python train.py --horizontal_flip=true --encoder_arch="vit" --encoder_drop_path=0.05 --encoder_positions="learned" --decoder_width=128 --init="trunc_normal_002" --lr=0.0043 --weight_decay=0.02
Rows from block 2 of the encoder of a small masked image model, named by matrix and row number. Rows with one number belong to one neuron. Each number is 50 + 10 x the weight over its row's rms, rounded and kept within 0 to 99. All counts start at 0.
After each neuron's rows are labels from the 100 images, of 14848, where the neuron reaches its largest size: "patch colour" is the nearest of a few named colours to the mean colour under the peak. Only what is clearly more common there than usual is listed. The data: photos of arthropod specimens (BIOSCAN-5M).
# gate: MLP gate (encoder.blocks.2.mlp.gate.weight, 512x256), inputs 0-127
# fc1: MLP up (encoder.blocks.2.mlp.fc1.weight, 512x256), inputs 0-127
# fc2: MLP down (encoder.blocks.2.mlp.fc2.weight, 256x512, transposed), outputs 0-127

gate.300:29 55 50 57 57 52 52 32 50 58 48 65 59 39 47 59 47 60 65 60 61 46 52 51 64 53 64 32 45 42 49 39 52 41 53 43 52 51 39 50 53 43 38 73 47 53 54 56 49 52 44 52 45 48 39 25 58 51 47 65 38 36 58 40 39 43 52 60 44 34 39 58 59 52 45 33 49 58 50 65 33 46 36 70 76 60 57 61 50 56 52 55 53 57 39 38 57 43 58 48 44 58 50 64 65 27 55 58 33 55 54 35 55 47 63 43 52 60 45 41 46 55 39 55 57 59 50 48
fc1.300:44 44 59 58 51 33 40 46 54 40 60 52 57 28 59 39 32 39 60 59 42 37 63 50 50 56 43 55 44 56 56 57 54 63 40 33 46 47 45 61 46 33 57 46 43 23 60 37 43 54 43 58 55 42 55 41 54 53 70 39 51 54 41 35 37 50 44 45 42 35 62 44 53 53 64 47 45 44 62 53 63 52 48 42 66 51 40 26 56 49 50 47 51 52 38 91 43 41 34 50 51 53 39 40 44 42 60 52 47 38 45 39 46 56 47 53 46 31 47 48 33 52 47 50 44 34 56 50
fc2.300:50 47 49 60 36 70 38 48 59 33 44 50 48 58 50 65 52 58 47 30 56 42 29 46 54 47 52 43 48 58 54 32 56 51 49 39 59 43 40 59 49 52 53 35 49 61 55 32 36 65 60 27 40 44 56 55 42 54 38 47 32 50 54 66 64 45 48 50 42 43 58 53 45 59 58 36 57 42 34 53 66 72 54 47 50 60 58 47 49 57 38 50 68 52 63 61 56 52 49 42 60 66 35 54 49 46 42 54 47 71 60 40 49 38 48 69 40 59 47 47 60 60 45 56 60 25 47 56
patch colour: white

gate.1:52 36 53 40 54 59 39 49 68 64 49 35 47 53 47 53 49 40 50 68 41 30 51 53 65 47 45 44 44 55 68 59 36 41 37 51 43 52 65 64 60 75 56 43 70 43 45 43 48 30 43 54 57 52 37 51 62 61 39 46 59 56 54 75 46 53 55 73 65 58 53 48 50 39 48 48 33 69 39 57 50 55 49 49 37 58 52 48 50 54 64 44 52 66 66 35 40 41 54 52 47 60 51 46 43 45 50 39 54 52 57 61 45 52 78 46 40 51 60 52 49 51 39 49 65 61 54 61
fc1.1:45 38 52 48 46 70 58 62 47 67 42 47 57 43 57 56 52 59 52 43 53 50 48 43 50 59 31 46 64 44 53 36 50 52 59 61 46 66 55 29 47 62 55 49 46 38 51 47 59 68 50 35 37 37 54 44 75 57 60 42 57 48 34 38 51 55 42 53 55 52 50 63 49 63 77 46 48 24 58 51 53 58 50 49 54 57 48 57 58 55 62 39 49 52 31 51 52 68 56 48 63 62 42 59 50 48 56 70 57 43 54 70 45 58 45 56 34 32 71 49 58 62 65 68 55 47 34 43
fc2.1:55 64 72 33 47 67 63 67 51 53 39 43 60 47 38 45 64 55 48 62 55 59 59 34 68 55 53 39 48 42 43 44 53 48 58 41 31 40 31 43 53 67 47 35 56 73 64 69 46 36 40 57 58 47 51 51 50 56 57 59 54 29 47 35 47 32 44 47 42 58 50 66 45 71 43 40 57 50 48 46 46 33 41 44 39 50 46 44 40 36 39 36 45 43 63 55 47 46 69 42 44 32 77 41 38 54 52 74 41 51 45 48 45 58 68 45 42 13 32 64 41 52 55 71 28 53 43 47
patch colour: brown

gate.35:53 39 43 29 42 42 58 55 51 56 53 38 35 49 60 51 42 75 58 34 41 53 56 55 59 35 50 50 49 54 38 48 48 54 45 69 38 57 54 17 46 46 53 54 41 53 47 45 54 44 56 37 52 32 46 35 53 34 69 63 45 53 45 58 65 42 60 53 46 61 58 46 46 43 57 44 40 58 63 32 49 40 60 42 59 41 62 49 45 60 40 54 54 42 42 66 47 47 60 52 29 43 61 53 42 54 48 60 48 42 50 29 35 57 53 38 47 48 44 32 49 53 63 48 60 38 39 47
fc1.35:58 42 57 53 45 40 57 59 38 41 47 51 36 45 52 63 51 39 48 53 61 59 45 48 47 44 42 52 58 47 66 60 57 38 50 68 47 52 46 66 38 54 44 56 53 36 54 46 69 61 50 35 37 46 55 43 39 53 44 42 58 37 56 49 55 49 43 62 52 38 60 33 33 57 37 51 46 29 32 49 47 77 63 41 56 49 51 55 56 46 49 71 50 55 54 41 66 60 76 76 51 57 37 45 45 45 35 59 64 53 45 56 59 41 64 33 45 53 46 56 27 57 52 49 40 62 52 35
fc2.35:57 62 55 26 54 57 60 44 35 59 62 53 67 46 49 53 37 39 43 59 68 65 55 50 47 50 34 52 56 53 64 43 51 66 51 47 54 46 50 50 69 66 27 57 42 26 53 38 56 48 55 44 57 52 48 56 37 49 58 41 44 69 32 42 68 39 65 59 52 55 51 64 52 46 54 54 46 69 43 37 56 53 51 42 39 43 63 38 53 39 68 50 36 43 47 63 48 51 51 41 52 49 59 51 42 45 36 33 50 48 57 58 52 34 53 58 41 55 34 31 55 55 43 50 35 44 57 66
patch colour: white

gate.367:55 76 69 51 43 49 47 43 51 60 66 55 55 65 29 51 50 56 49 48 41 43 51 56 53 30 45 59 69 41 53 50 51 51 44 47 49 56 30 55 48 52 60 43 47 68 71 51 43 55 40 67 53 48 60 40 48 52 56 54 44 30 41 54 73 42 55 55 68 57 51 57 49 36 53 39 47 44 59 56 66 41 55 63 42 48 45 58 47 47 66 36 44 46 49 51 62 55 58 47 65 61 45 56 34 22 43 38 67 51 42 37 57 61 52 54 58 36 48 72 50 53 49 41 60 39 46 49
fc1.367:51 50 52 57 59 56 80 57 67 32 42 51 49 56 71 58 56 62 42 39 65 36 63 47 47 61 56 48 53 44 38 43 59 34 43 57 59 54 68 46 48 51 32 48 48 54 42 47 44 38 51 51 54 66 59 57 52 48 35 47 54 47 35 50 49 39 57 55 67 45 49 66 48 50 71 68 51 52 37 44 46 61 37 41 27 61 63 69 50 49 50 49 42 68 37 32 55 45 51 54 58 44 56 55 67 60 34 41 35 59 71 41 55 56 56 41 37 54 68 67 55 57 55 50 41 54 44 55
fc2.367:58 42 40 53 56 38 42 54 47 55 55 47 47 55 42 32 57 54 59 49 47 38 41 39 54 65 45 44 52 61 58 48 43 50 59 43 47 57 62 32 26 44 49 53 48 54 41 51 72 44 60 38 64 55 46 45 58 30 60 60 45 47 38 53 29 42 65 40 48 64 43 46 55 69 37 47 31 58 45 43 41 46 60 58 55 59 49 49 51 61 48 74 32 66 60 47 55 45 40 60 55 75 34 49 40 38 63 39 64 51 51 52 65 50 47 39 49 45 52 41 52 43 48 41 63 47 65 45
patch colour: grey

gate.23:68 48 54 40 51 51 52 60 44 53 49 45 56 32 60 39 77 60 36 49 40 37 34 47 56 44 49 39 48 60 30 37 49 38 60 43 52 65 55 45 49 52 40 50 46 53 49 68 23 52 48 26 45 47 60 70 60 42 42 57 57 50 60 48 59 42 46 30 52 41 44 29 52 47 63 64 42 44 48 61 49 58 51 55 47 63 28 54 48 58 43 53 52 31 43 54 51 39 37 56 41 37 55 27 54 58 57 48 40 30 52 71 42 43 44 46 61 45 52 49 55 68 43 54 47 54 51 49
fc1.23:54 36 32 65 56 49 53 49 55 56 40 44 66 37 49 57 50 64 53 58 48 38 37 73 50 60 67 60 51 61 48 43 57 58 71 47 34 50 50 53 55 43 47 47 36 47 51 43 28 27 51 45 41 53 55 52 42 57 45 49 69 32 75 51 52 39 50 60 52 38 32 59 56 55 28 51 52 55 45 55 59 62 51 45 45 40 53 48 65 54 65 52 53 42 55 45 62 59 64 53 57 47 49 61 57 47 43 64 42 53 53 47 48 58 61 67 52 50 57 47 45 38 38 43 35 41 47 66
fc2.23:37 43 52 53 58 44 48 56 55 68 49 40 54 55 45 43 32 48 45 48 38 71 54 53 56 49 50 31 57 43 69 50 54 40 44 40 52 32 29 45 51 55 56 47 48 55 47 47 49 41 55 53 47 44 51 54 43 43 32 44 72 43 57 43 66 35 65 39 47 43 48 53 33 55 39 64 50 46 39 55 62 20 56 45 49 46 37 47 59 25 64 54 59 41 48 40 50 22 66 47 59 42 62 66 36 50 53 63 23 52 51 33 41 46 55 56 55 44 41 40 59 41 61 31 57 36 42 49
patch colour: white

gate.500:41 62 53 41 61 81 59 50 71 62 51 37 43 33 60 61 33 47 49 42 39 59 54 26 37 59 57 51 52 57 71 50 54 54 47 56 61 58 46 56 44 51 58 50 42 50 38 40 40 47 54 44 40 55 49 54 44 57 54 38 59 39 66 55 46 58 48 46 45 52 65 37 46 34 63 54 53 61 58 43 53 39 50 58 52 63 38 50 52 49 62 47 50 71 57 47 68 50 59 63 34 53 52 59 45 44 49 53 54 60 63 67 59 54 36 51 61 52 40 38 44 62 40 42 64 43 30 60
fc1.500:43 68 62 42 63 60 69 62 65 51 50 71 39 53 50 48 56 42 45 43 22 53 77 38 45 53 43 53 55 43 56 44 47 43 60 41 40 57 55 57 44 49 58 73 46 54 48 30 48 37 49 52 49 29 63 37 57 47 55 50 47 30 78 56 44 43 30 49 57 45 50 57 64 52 43 45 73 46 61 43 57 78 37 45 59 48 38 48 51 54 51 52 44 57 30 49 42 49 41 44 44 40 41 41 49 47 42 38 58 47 47 42 68 52 46 52 61 51 50 28 64 30 55 48 60 37 49 51
fc2.500:61 39 43 24 53 41 37 32 45 56 55 58 53 54 38 53 49 40 39 50 66 67 61 65 45 56 32 55 64 60 54 54 65 41 33 50 48 45 36 56 46 47 54 42 52 74 51 35 53 46 60 55 46 60 45 67 43 35 64 48 42 62 38 46 52 58 40 58 46 36 48 43 25 52 53 46 44 60 51 55 37 34 48 58 56 53 47 57 71 44 39 53 59 64 42 44 34 66 44 47 59 39 59 55 52 68 43 52 59 22 57 70 28 63 35 38 62 48 42 57 57 42 42 52 59 44 49 54
patch colour: grey

gate.334:58 48 32 53 77 49 57 44 40 63 33 29 40 42 62 41 58 49 37 44 39 52 41 57 35 41 46 39 52 45 42 29 50 43 61 51 37 47 38 54 48 60 27 61 65 58 40 43 63 58 45 46 60 54 62 57 45 46 64 50 62 43 35 43 66 57 31 45 34 55 44 68 46 52 44 51 38 55 39 43 66 63 43 60 43 49 49 49 55 51 41 66 54 42 48 59 53 39 40 33 33 49 64 60 43 49 37 57 54 50 66 48 57 25 28 23 48 40 39 35 47 51 60 46 53 62 59 55
fc1.334:48 32 47 47 42 57 61 34 54 44 44 44 74 36 46 34 51 41 39 69 53 56 50 58 54 50 60 55 62 52 60 53 47 44 54 54 62 49 28 50 67 57 51 32 66 41 47 37 62 37 63 42 46 54 42 44 63 56 36 51 57 33 63 51 37 47 54 51 67 50 59 50 66 44 42 67 56 50 70 35 66 49 52 68 51 39 53 37 53 47 47 60 39 41 51 46 56 47 46 47 62 47 68 38 43 60 62 41 45 41 37 65 57 74 44 60 51 41 55 53 59 57 54 61 50 58 48 54
fc2.334:47 50 60 44 50 46 33 64 47 41 31 48 47 46 44 64 52 30 48 46 46 49 60 49 36 33 45 42 39 54 26 57 74 48 60 60 56 60 47 42 62 41 53 41 41 51 69 73 38 61 43 37 49 45 47 50 43 53 53 50 55 46 63 57 35 45 46 45 49 55 49 47 52 53 47 38 41 35 41 37 38 59 59 37 51 57 56 53 47 43 55 56 61 46 66 59 56 42 52 58 31 35 34 40 25 46 45 60 71 55 39 59 52 29 38 51 45 50 58 41 54 37 56 46 41 42 56 49
patch colour: brown

gate.29:38 48 49 67 41 44 49 58 63 49 40 42 53 49 59 49 45 49 54 40 45 34 58 46 39 53 49 71 53 60 43 49 54 58 56 61 31 31 51 60 44 58 35 63 52 63 58 41 45 46 35 54 40 34 44 33 50 39 59 53 50 62 36 79 59 41 43 50 84 54 70 60 56 46 38 54 41 55 57 44 42 56 47 48 52 35 47 51 47 59 52 39 41 43 32 49 40 83 56 62 42 60 36 37 41 52 61 34 47 44 52 21 54 53 62 43 54 49 57 41 56 65 38 57 54 51 39 39
fc1.29:53 35 76 54 52 69 66 32 24 37 54 51 51 56 52 49 30 47 52 41 52 59 36 53 45 48 51 57 60 60 54 54 46 43 34 49 37 49 40 42 44 36 32 56 47 47 51 44 57 50 61 57 40 59 46 45 42 52 49 59 65 40 59 63 53 55 56 46 42 59 69 55 63 44 33 44 35 44 48 57 47 57 56 47 65 48 59 53 41 36 44 42 61 59 62 59 60 52 40 60 45 63 49 49 62 33 64 36 44 38 49 50 58 53 54 41 44 65 76 41 35 47 46 58 47 35 56 59
fc2.29:40 49 50 59 52 42 62 58 53 43 39 54 52 50 55 47 28 43 52 49 43 43 56 27 49 47 53 61 47 45 42 36 35 62 37 43 51 57 40 57 37 57 55 46 51 67 40 43 47 43 69 54 46 57 59 54 41 44 45 63 55 57 36 59 61 52 45 34 74 66 42 33 50 62 69 51 50 36 55 42 28 38 52 55 53 68 54 50 52 46 52 57 47 40 69 49 38 30 45 50 42 54 48 39 37 61 50 68 60 61 80 35 63 47 53 54 45 35 42 47 50 40 61 47 57 65 39 48
patch colour: pink