From a checkpoint of a small masked image model.
Training: muon at rate 0.0043, 12900 steps, batches of 384.
Rows from block 2 of the encoder, named by matrix and row number. Rows with one number belong to one attention dimension. Each number is 500 + 25 x the weight over its row's rms, rounded and kept within 0 to 999. All counts start at 0. Numbers have three digits each. After the name is the row's rms in percent of the matrix's.
# q: attention query, key and value (stacked) (encoder.blocks.2.attn.qkv.weight, 768x256, the q third), inputs 129-171
# k: attention query, key and value (stacked) (encoder.blocks.2.attn.qkv.weight, 768x256, the k third), inputs 129-171
q.42 100:521507497487498531522469488516485516485473466460548531541499509513546516536506484502527486494545477462511503490448514478498504470
k.42 108:471492459517482472456521504483528502463519541529511499505477510475488533473473454554493470548488509493548492487510521486506524491
q.43 100:461503475490519479497518506500483483575494461474518523496488503536519522515511507483496517487527475534507484541503470516506528481
k.43 099:491427507507531519508533450474508495492487423488538497497527524530504505482504527493508532540488514510502490493470520523521474538
q.44 099:453489512511501508491550501490512545470534501516452530515520524522500471534548503479534495477483495492473496465507483490487518492
k.44 106:510496540473467523486535492496504530499555483498462483553504488465518506485516542480456471506528477548496553474483483473471471529
q.45 090:503505506482504502511499494474503497537501451513497472512497482518531514491459496490539525552518473460481531529486489454495536460
k.45 096:535464516496475486486522511471485515475465506527506500498469523458515537502510462490518512514479483503510488473489509476515458513
q.46 099:486548490480508512515537506509557473475514511498502461517503479481449497539518501528501523515519503461510460506490491538484518525
k.46 100:482533467498501516553459465473482527503474520518479546492493502531519493479528502461476486454480485471522481535481494498501517495
q.47 099:462507487499539492524514505496490458476512497507499516471485534499475480479509508474525453540491502469491494514494516481537507483
k.47 097:496524480555519488529477490525479506489473544508475485511501460499525542511508482533516478509517543505536504487482487493491544477
q.48 105:481526517496521499505502476498550488527482510494497494484503460527496483492468518444437528536478555525461511507487490494487484505
k.48 101:535468468474505469473480438496505451482503502480494489509523467501499510549477493489506489542474504499445452481490508537519520507
q.49 092:520473529511488480506479542480551495517547534457486490496488496466522485529527462473496509528513519505542512530515458538541523449
k.49 101:507492517479510550484517511470481492511485478496517471500516529510520528476537503494451498463467482500503497455458459520537497528
q.50 095:469528479461446505528497539493464553467533485486489533542509472447499504480492484502510493469525482527525557482485457491469457516
k.50 098:511516524467537492514513492501502514494481508534493513526465511499486521520515465499492524496523539530500504477524518460485506493
q.51 098:490521526453452518515525491487498461463537494496475488527532503491536483530516535530484500531488470468509490481519482533503482520
k.51 100:481543505464513566507501530533517474479496543508491490512480511534471520549482511475501509538541501546491499488497523517523475474
q.52 106:521531521530497484486503477563501448536515530478509529523520508553538486521515537484464485504509433534490509512497484512508510475
k.52 097:509505525484490505481502517487533522487484494485508508495514496472518469472512488563517512527491503527506463493469464494490533515
q.53 103:470513512486458494549475487471505500518501483524537553505552496496545444514496478438548461499494512469507441492540547542513488502
k.53 099:481477499491484493464463474516507537481512448501525497509493477516491513575485539518517489484560526452499510503512485502523499484
q.54 091:504496505479485512476474458489563495489501516514479507537479488488521492498542513471495549488485499470529515498512482520444497505
k.54 100:422526473518487552462538524506486449484525465527511527512487505528463503479511516485523473496485476517503506494476498496508527468
q.55 101:524459459466515504488501502515485510467490526489501530480561516502529493513545483475485494436481505490484488596525487456495504543
k.55 102:519511507496557507534507504531506476470466502485473513505484475498483478469491516515512495526543527525479506542506519458483470512
q.56 100:514492506514530482481493506502522452512532455470467510495481516483504480482494488474474495475482498511493501491538515514502506435
k.56 096:496507534494503477487471531536495484481507523446488512536507531497523521464495536539505499500489488521482474528447527513497516498
q.57 097:473508502506531490524503490519528457477521492441500503551494528522471506480471511518480496521481543524506476493454478527488482486
k.57 105:512531524511492499517489515487528478445462496502479452509531487495482490497520509518504493539523516496520467544467467488509489508
q.58 099:463493505513527501531480461486480482439484480519518492496467509525508552485539510476468450499536504476513480478495473514520512506
k.58 103:493503530482496496449498489527505523445522487492507482498516497512533488560488495525468470483481556546526554496523493534465467495
q.59 098:485497513466502517483493498486479523504506514462498523478526524470488525511489477516489487460485482502517517448528517503494518467
k.59 099:509488478447486516533494482487526461527490499499485505461498466447493554504506481522496473538452471598470499501565502486522459502
q.60 094:504504506482488520494527507486516485474502499493488498519501480510476475517487452508485463454528491544521531526500549520461503488
k.60 100:477472549487520495491505496475501527512480476501512554533505521517502508482456515432474489475531490508554481491527499524518523530
q.61 104:525462545475479502462529533480447523519487517505488471466497537485484552496482502535514474503492517479516527488505545477523505524
k.61 102:530501503500508493486457516503515468514518483508489484513507518535485469493512551493471540457500506537487527519482522520473473554
q.62 100:478510515488562539510482486474488493530500512501497470494459515528507528493490499527520517503514500511496448549502498548522536491
k.62 102:495511480499469492478523529530524564490466532473536522481544551471479474493499496475524543497472458494504550496519528506512521481
q.63 100:493508525482486515495514515457476485506505570521488480512494475509530493488511501511450511518521515497547483511465514526485451494
k.63 102:499475514479492438521502463498528524513494480505523503526495495508510477471475508508561484453533504515466499449541510523515426498
q.64 104:500448501518465515517503493499514459527493540496522503510512489496491527552464502522493496529466496477524518504496504508477532513
k.64 099:511497480459520520504500479482473498525509450447539528499465515494558543438487538558484501492505486514521484517481529520488486490
q.65 096:463521532501544499494493503499498501500503519489498502501498459490481503485505536532503532514507495502462514498500518506522540537
k.65 104:480507498501493491482487538499523507493523505507473453430524493493532486484504526498543497506486495520497456547506449498495493539
q.66 104:499484517501486502538510569514478498481456500498492545521490515577471528517449476500474548517503512513503478510518509502455498503
k.66 103:476532453504516482517472565504517485504537484473513473532527514494466497527484475495509488486486515466522523521500475511501525531
q.67 101:510531478507483467465477522480511528497535517531482503550499497487517520510486512531502518498521543489523497506526543442503507450
k.67 097:477445517540489527495474479444486448513515499432469537498517491510525519477475518486509479495497445495480522540494438483479513503
q.68 096:512485511497490480515501479509513567487521508523552622493474497532530547495493515502505507508463482535459474503511514492474497482
k.68 100:511501493490496481557537528500527516539514483478502480507480513508492478491497480500459508491471506540482501496520504499525518495
q.69 106:446514518508533489531484546492519489533485492486537516520562510522492535516469536514506549489526435512515523521511525513489486516
k.69 099:467462484511499530533506484508491457485499520491496490475520469558509501445412510509501503498456494465484519468523518513496480500
q.70 104:501522514521497493481477481500511510500507425507534514496517526498476469510478524460485475475480490473483510508511525539525502492
k.70 099:521493483480510515510515525495574563498517503455518532479512506478469500515502461516529524452514560504510513479483510493512491499
q.71 099:492455495473514474495491516479515509514490501455467477497515485504433530527492548528504484466528498468533521474511498454495483528
k.71 107:528484535497467475468509562506528468518503542518514516485518513525509479454482454470509504497533538509487494539459474521499469507
q.72 095:519532461513462496493548490542510538476501527490514517476517484463517521498508468511475540520533487496497508545510553511468546516
k.72 095:561521492518477526461503453494476532461478486504502520520490516484517481525496499482508490515511490497493510548520492484505454509
q.73 096:563459503512530509466510497521588471470478459472492450513491502544496450504488460493481483472564495496469489502480489532480470482
k.73 095:499495536452529488490489497531489438501466505487467453519528502465475511505465455450509504496500521509475506514494496495547497481
q.74 106:481473496505490466484493473456505484531489481502499532504488500527460517505481496512482488487480528500487491520476517511470532501
k.74 092:519509495529489489510542450540467456500480485455495479489467507529524522532529505524518510504506537503532489477462448475517516517
q.75 105:494523488512502494498498466496497550527482520497508533436492472485527472450524467517462501517496493502493485459524469512534517488
k.75 093:518521493499465555506492492488481504488541526490485502521486483533514483476499542516504467505540535495542479472485485465506490476
q.76 096:527490493528463544513482506471470517498468503509517459493491498494539565507481492476517531470481475500552530468527500509481528492
k.76 094:487506479425505536498531470505519515503477466517523482485507515506528528513481495475453506457516520501503462485459521513512533534
q.77 104:477504469516502461471516515477497526476478430502518505480499503510494495473501529500468516531489487470491524497489463518497528479
k.77 093:517481477490485478493490494498472466530503516520483469507462512498450529509541492504508528467485513489487460480428512515496503512
q.78 099:507524517480482504531527475527483462498473568524493510482527498491490517501508473480536534520509506545514534504516524507540501506
k.78 096:473474446540529508549506505523534487500523512504496507513507522531505531519503554494517473484519519480458502520492560496484495504
q.79 097:512519494525504442528516541522495484489459459467451519479508504561483492483495509510474482496472532494505532493549464494507536488
k.79 099:490480475430511494473553490484500512533492486475494533493504433481489535513468528466472477500495508520535518504477488544461445501
q.80 106:492498484457474473536515513457481537490515524468482487521508496504517529536433482510456513467523523515521446529521467494497513521
k.80 097:509516487509508484523512452510481544521483533511541489476540478475493493546499471476461467502528523551488496473462461538468532536
q.81 102:500499467529512496519489517449496484548450477506509495497531476523501453456499499533526474496467518517467481505566513519521505529
k.81 101:495498489490488509450555490503447467488494505500512507457476529491505495483511543495505474498502476475501518486518455517454500490
q.82 093:495460514461468499565491502520524529478481549502499523527531466460502502510461466496535472515527506492510489496495508535482530504
k.82 098:509529472503462512501480506502530497482499504485507500480512522490509497477474496533474505518514514533480482516507473512463493490
q.83 097:466486529486489505488481537527489537484488511532500477524507505525483486526516489488513512513537527469508491490447502474494522496
k.83 096:514473508513497458505531508553483512521470487508472495448498516531495497523448485474524517482514463508531524491493517487493450493
q.84 101:535525471521531499520512475504537514474476530458502485445475495511545517511488508477485521503507484506481526550529498505490508478
k.84 096:497519487511475466468515479488528516524515492500499497518511505515492452484469519477537478503547488458487488515487492512503494501
q.85 107:484512530493557522506517495520495516505482510504460532493543552508474493497496502534491488520454457471497531540544528490530511503
k.85 093:494501528521476486492508539465499513500464503560510506516491491512469493495479494484487506533548491486498515496492440497504501501
q.86 092:489551480537540487526496504514489518490482483522490559505502535498518545518476533494495533512482492497491522493556488494456433529
k.86 104:532501524505508515486488505510511466479472461526508490528487469554504534509526466487491505508466500531555493515469504508505485505
q.87 101:500534520498521518511501508482522536541537526474557493468512476469509497491491546441483512522477494482527491464522497517508488514
k.87 098:496534524524494516490440461485537485494475455533470571523524514463525504486488495524448446473498491507498508493487533506507496500
q.88 088:471508463494483496494538508512518503531522487526493471501501490511493512516547506486514508491495535528508510496493557535476529483
k.88 094:430547524482480523521524478462511491506464507496486508483486409474526500518539485515499513460524507505494495539547466524530509488
q.89 101:502519495471519487521465489497456492503521507470488503516475519501512527458476493493489534507472492507549458487489502521552486438
k.89 098:489525515486507517521484531486500487521480479502486472493539510514495527457501512480521482564516515527552515491470498545519496478
q.90 108:458501485490534500540450504513510492494474517530513480494472513474479522504517488512558473462461516517503539496502530551544462470
k.90 094:476533497514499499525488506492519503494483485478488445500527532484522439494461514484518458515537481505504482484458499504486544477
q.91 099:505518476449496522539481523507484534507485490480508497489492475522465502524492493520530530498498482547470480491544475506485496510
k.91 093:513517558472506511501512512467468497477493504500499511474508459498517577490528511523475522528499538471499497458491478548486504496
q.92 095:508506494566471479476509496498515521520511465512523501498485484508509494483496496482499472509498465520455504482517456437455471540
k.92 098:483479441488532493485515538546510502499505487495473544487497489529482442508483509505502478502520493436485471510524524535498482521
q.93 106:486515504505487520488494521481507510474447490525564530486480500531501511447515449472545481489493545522482509511488494508493474509
k.93 099:514481508528540486495483521461526480496529472525441468517507520479485525497529495496494513461451513449499541512503498576483530542
q.94 099:542493525506537488493544502483478537467488512479498526525468494487515524478533467451506455489515535495505476493539528520540495512
k.94 098:510532520515527483467503486534499476487566503503517518540481495526476513523542526501496488486555523468452473546503464467496521473
q.95 102:504459490494483477538506481486526494502478475484499490480477508486530468502491544513493470527589525527487511519554477507520519496
k.95 097:580494497518522513466533491492517462472502520506476533504484525530477490452529514481510513457513527486479527500511470441488479526
q.96 097:472526547472493488533459508491522489486510502521500525463487509480482491503473489489470511545492513476505506509448495493466565537
k.96 097:461480510514494482536502485469531501547475498507533536511486451473518459525528518519470499451491482462504507510499500511474524474
q.97 103:500517449465540528481509477487478484541513517498491493512540515516477492485475469526516521480494507510486517463495485531501506507
k.97 095:515524495479465474508520484483563504539482502462512529475507483515482523526503455537502532521498490519502521525552480451514485481
q.98 098:446516502517542520477506462501526483482491504499476506506436477478525472466564483508524505487465466503480482455486440511469502506
k.98 098:509524529466490508499504482484524508544501490490471505539512469500498503504474524525483522544542523500543510471543500456447499477
q.99 097:465459514462540496484523506504528494495495487533503509574492527497492498480483476453484513525565519514551495490497481488543513533
k.99 108:535508477549524504510455501506498476471526466532536474506478561474455551490506549523479513480508473490483513494514487519531464477
q.100 100:534487496501486471472518533483487491525480487521522491482501498555541496454492522501544482505490484507462503539506473502490535542
k.100 107:510488507473534470478505510506521532483502500508503472552502449534511482517466485577443473517546504464514492504475493452511484515
q.101 098:495526507492487522534516478487467460465500533483520515470482493490431484488533501482506523510517514457456476484500469470480504515
k.101 093:520474503483464455512500507486497505471538507501488475517473501548545453538513515512471522475511513490499498524548536528493519507
q.102 109:512476468496517475536513482458513494535537484509474505454484522530511494527499467513508468517516493529484479502510518520490472453
k.102 101:497483510513480501485511494510469505479504531461485471475506515515466510468481541544527512493535508497472512509464467518500559498
q.103 104:525477443492507503513487527529524471523480499490461497529519478478556502531514451502456510541492430510515499482487534493479530538
k.103 095:523484464467529518503464519457525488473476524524509492498549474474480510507535488463433519520483493477460492516479515513487503512
q.104 098:519506518467508469491490529555506509483521437481505490544523485513502482464492532509481515529506500525507528515490494456513461467
k.104 099:469473489473524448481509496474497489510463527483540510511529524534478489498510563502472496480474509508484491507461483519473507499
q.105 095:488503500540477487505463505508499488522455492534535458489516497466511488442495467526487518487500462503471501515525477552518491467
k.105 104:511511505553506495538475507532471513479480457506494547535508517546507481550465503515521511509494427477466493497527538545496461494
q.106 105:497482483501500499496521543498519469457504492471485508505494564527493522485509477527485490492489487524536504502521461514527528493
k.106 104:504474499513522463476521505492510520485511486444550530490468486459521515479463513505536500525529524512460537523470560528539520505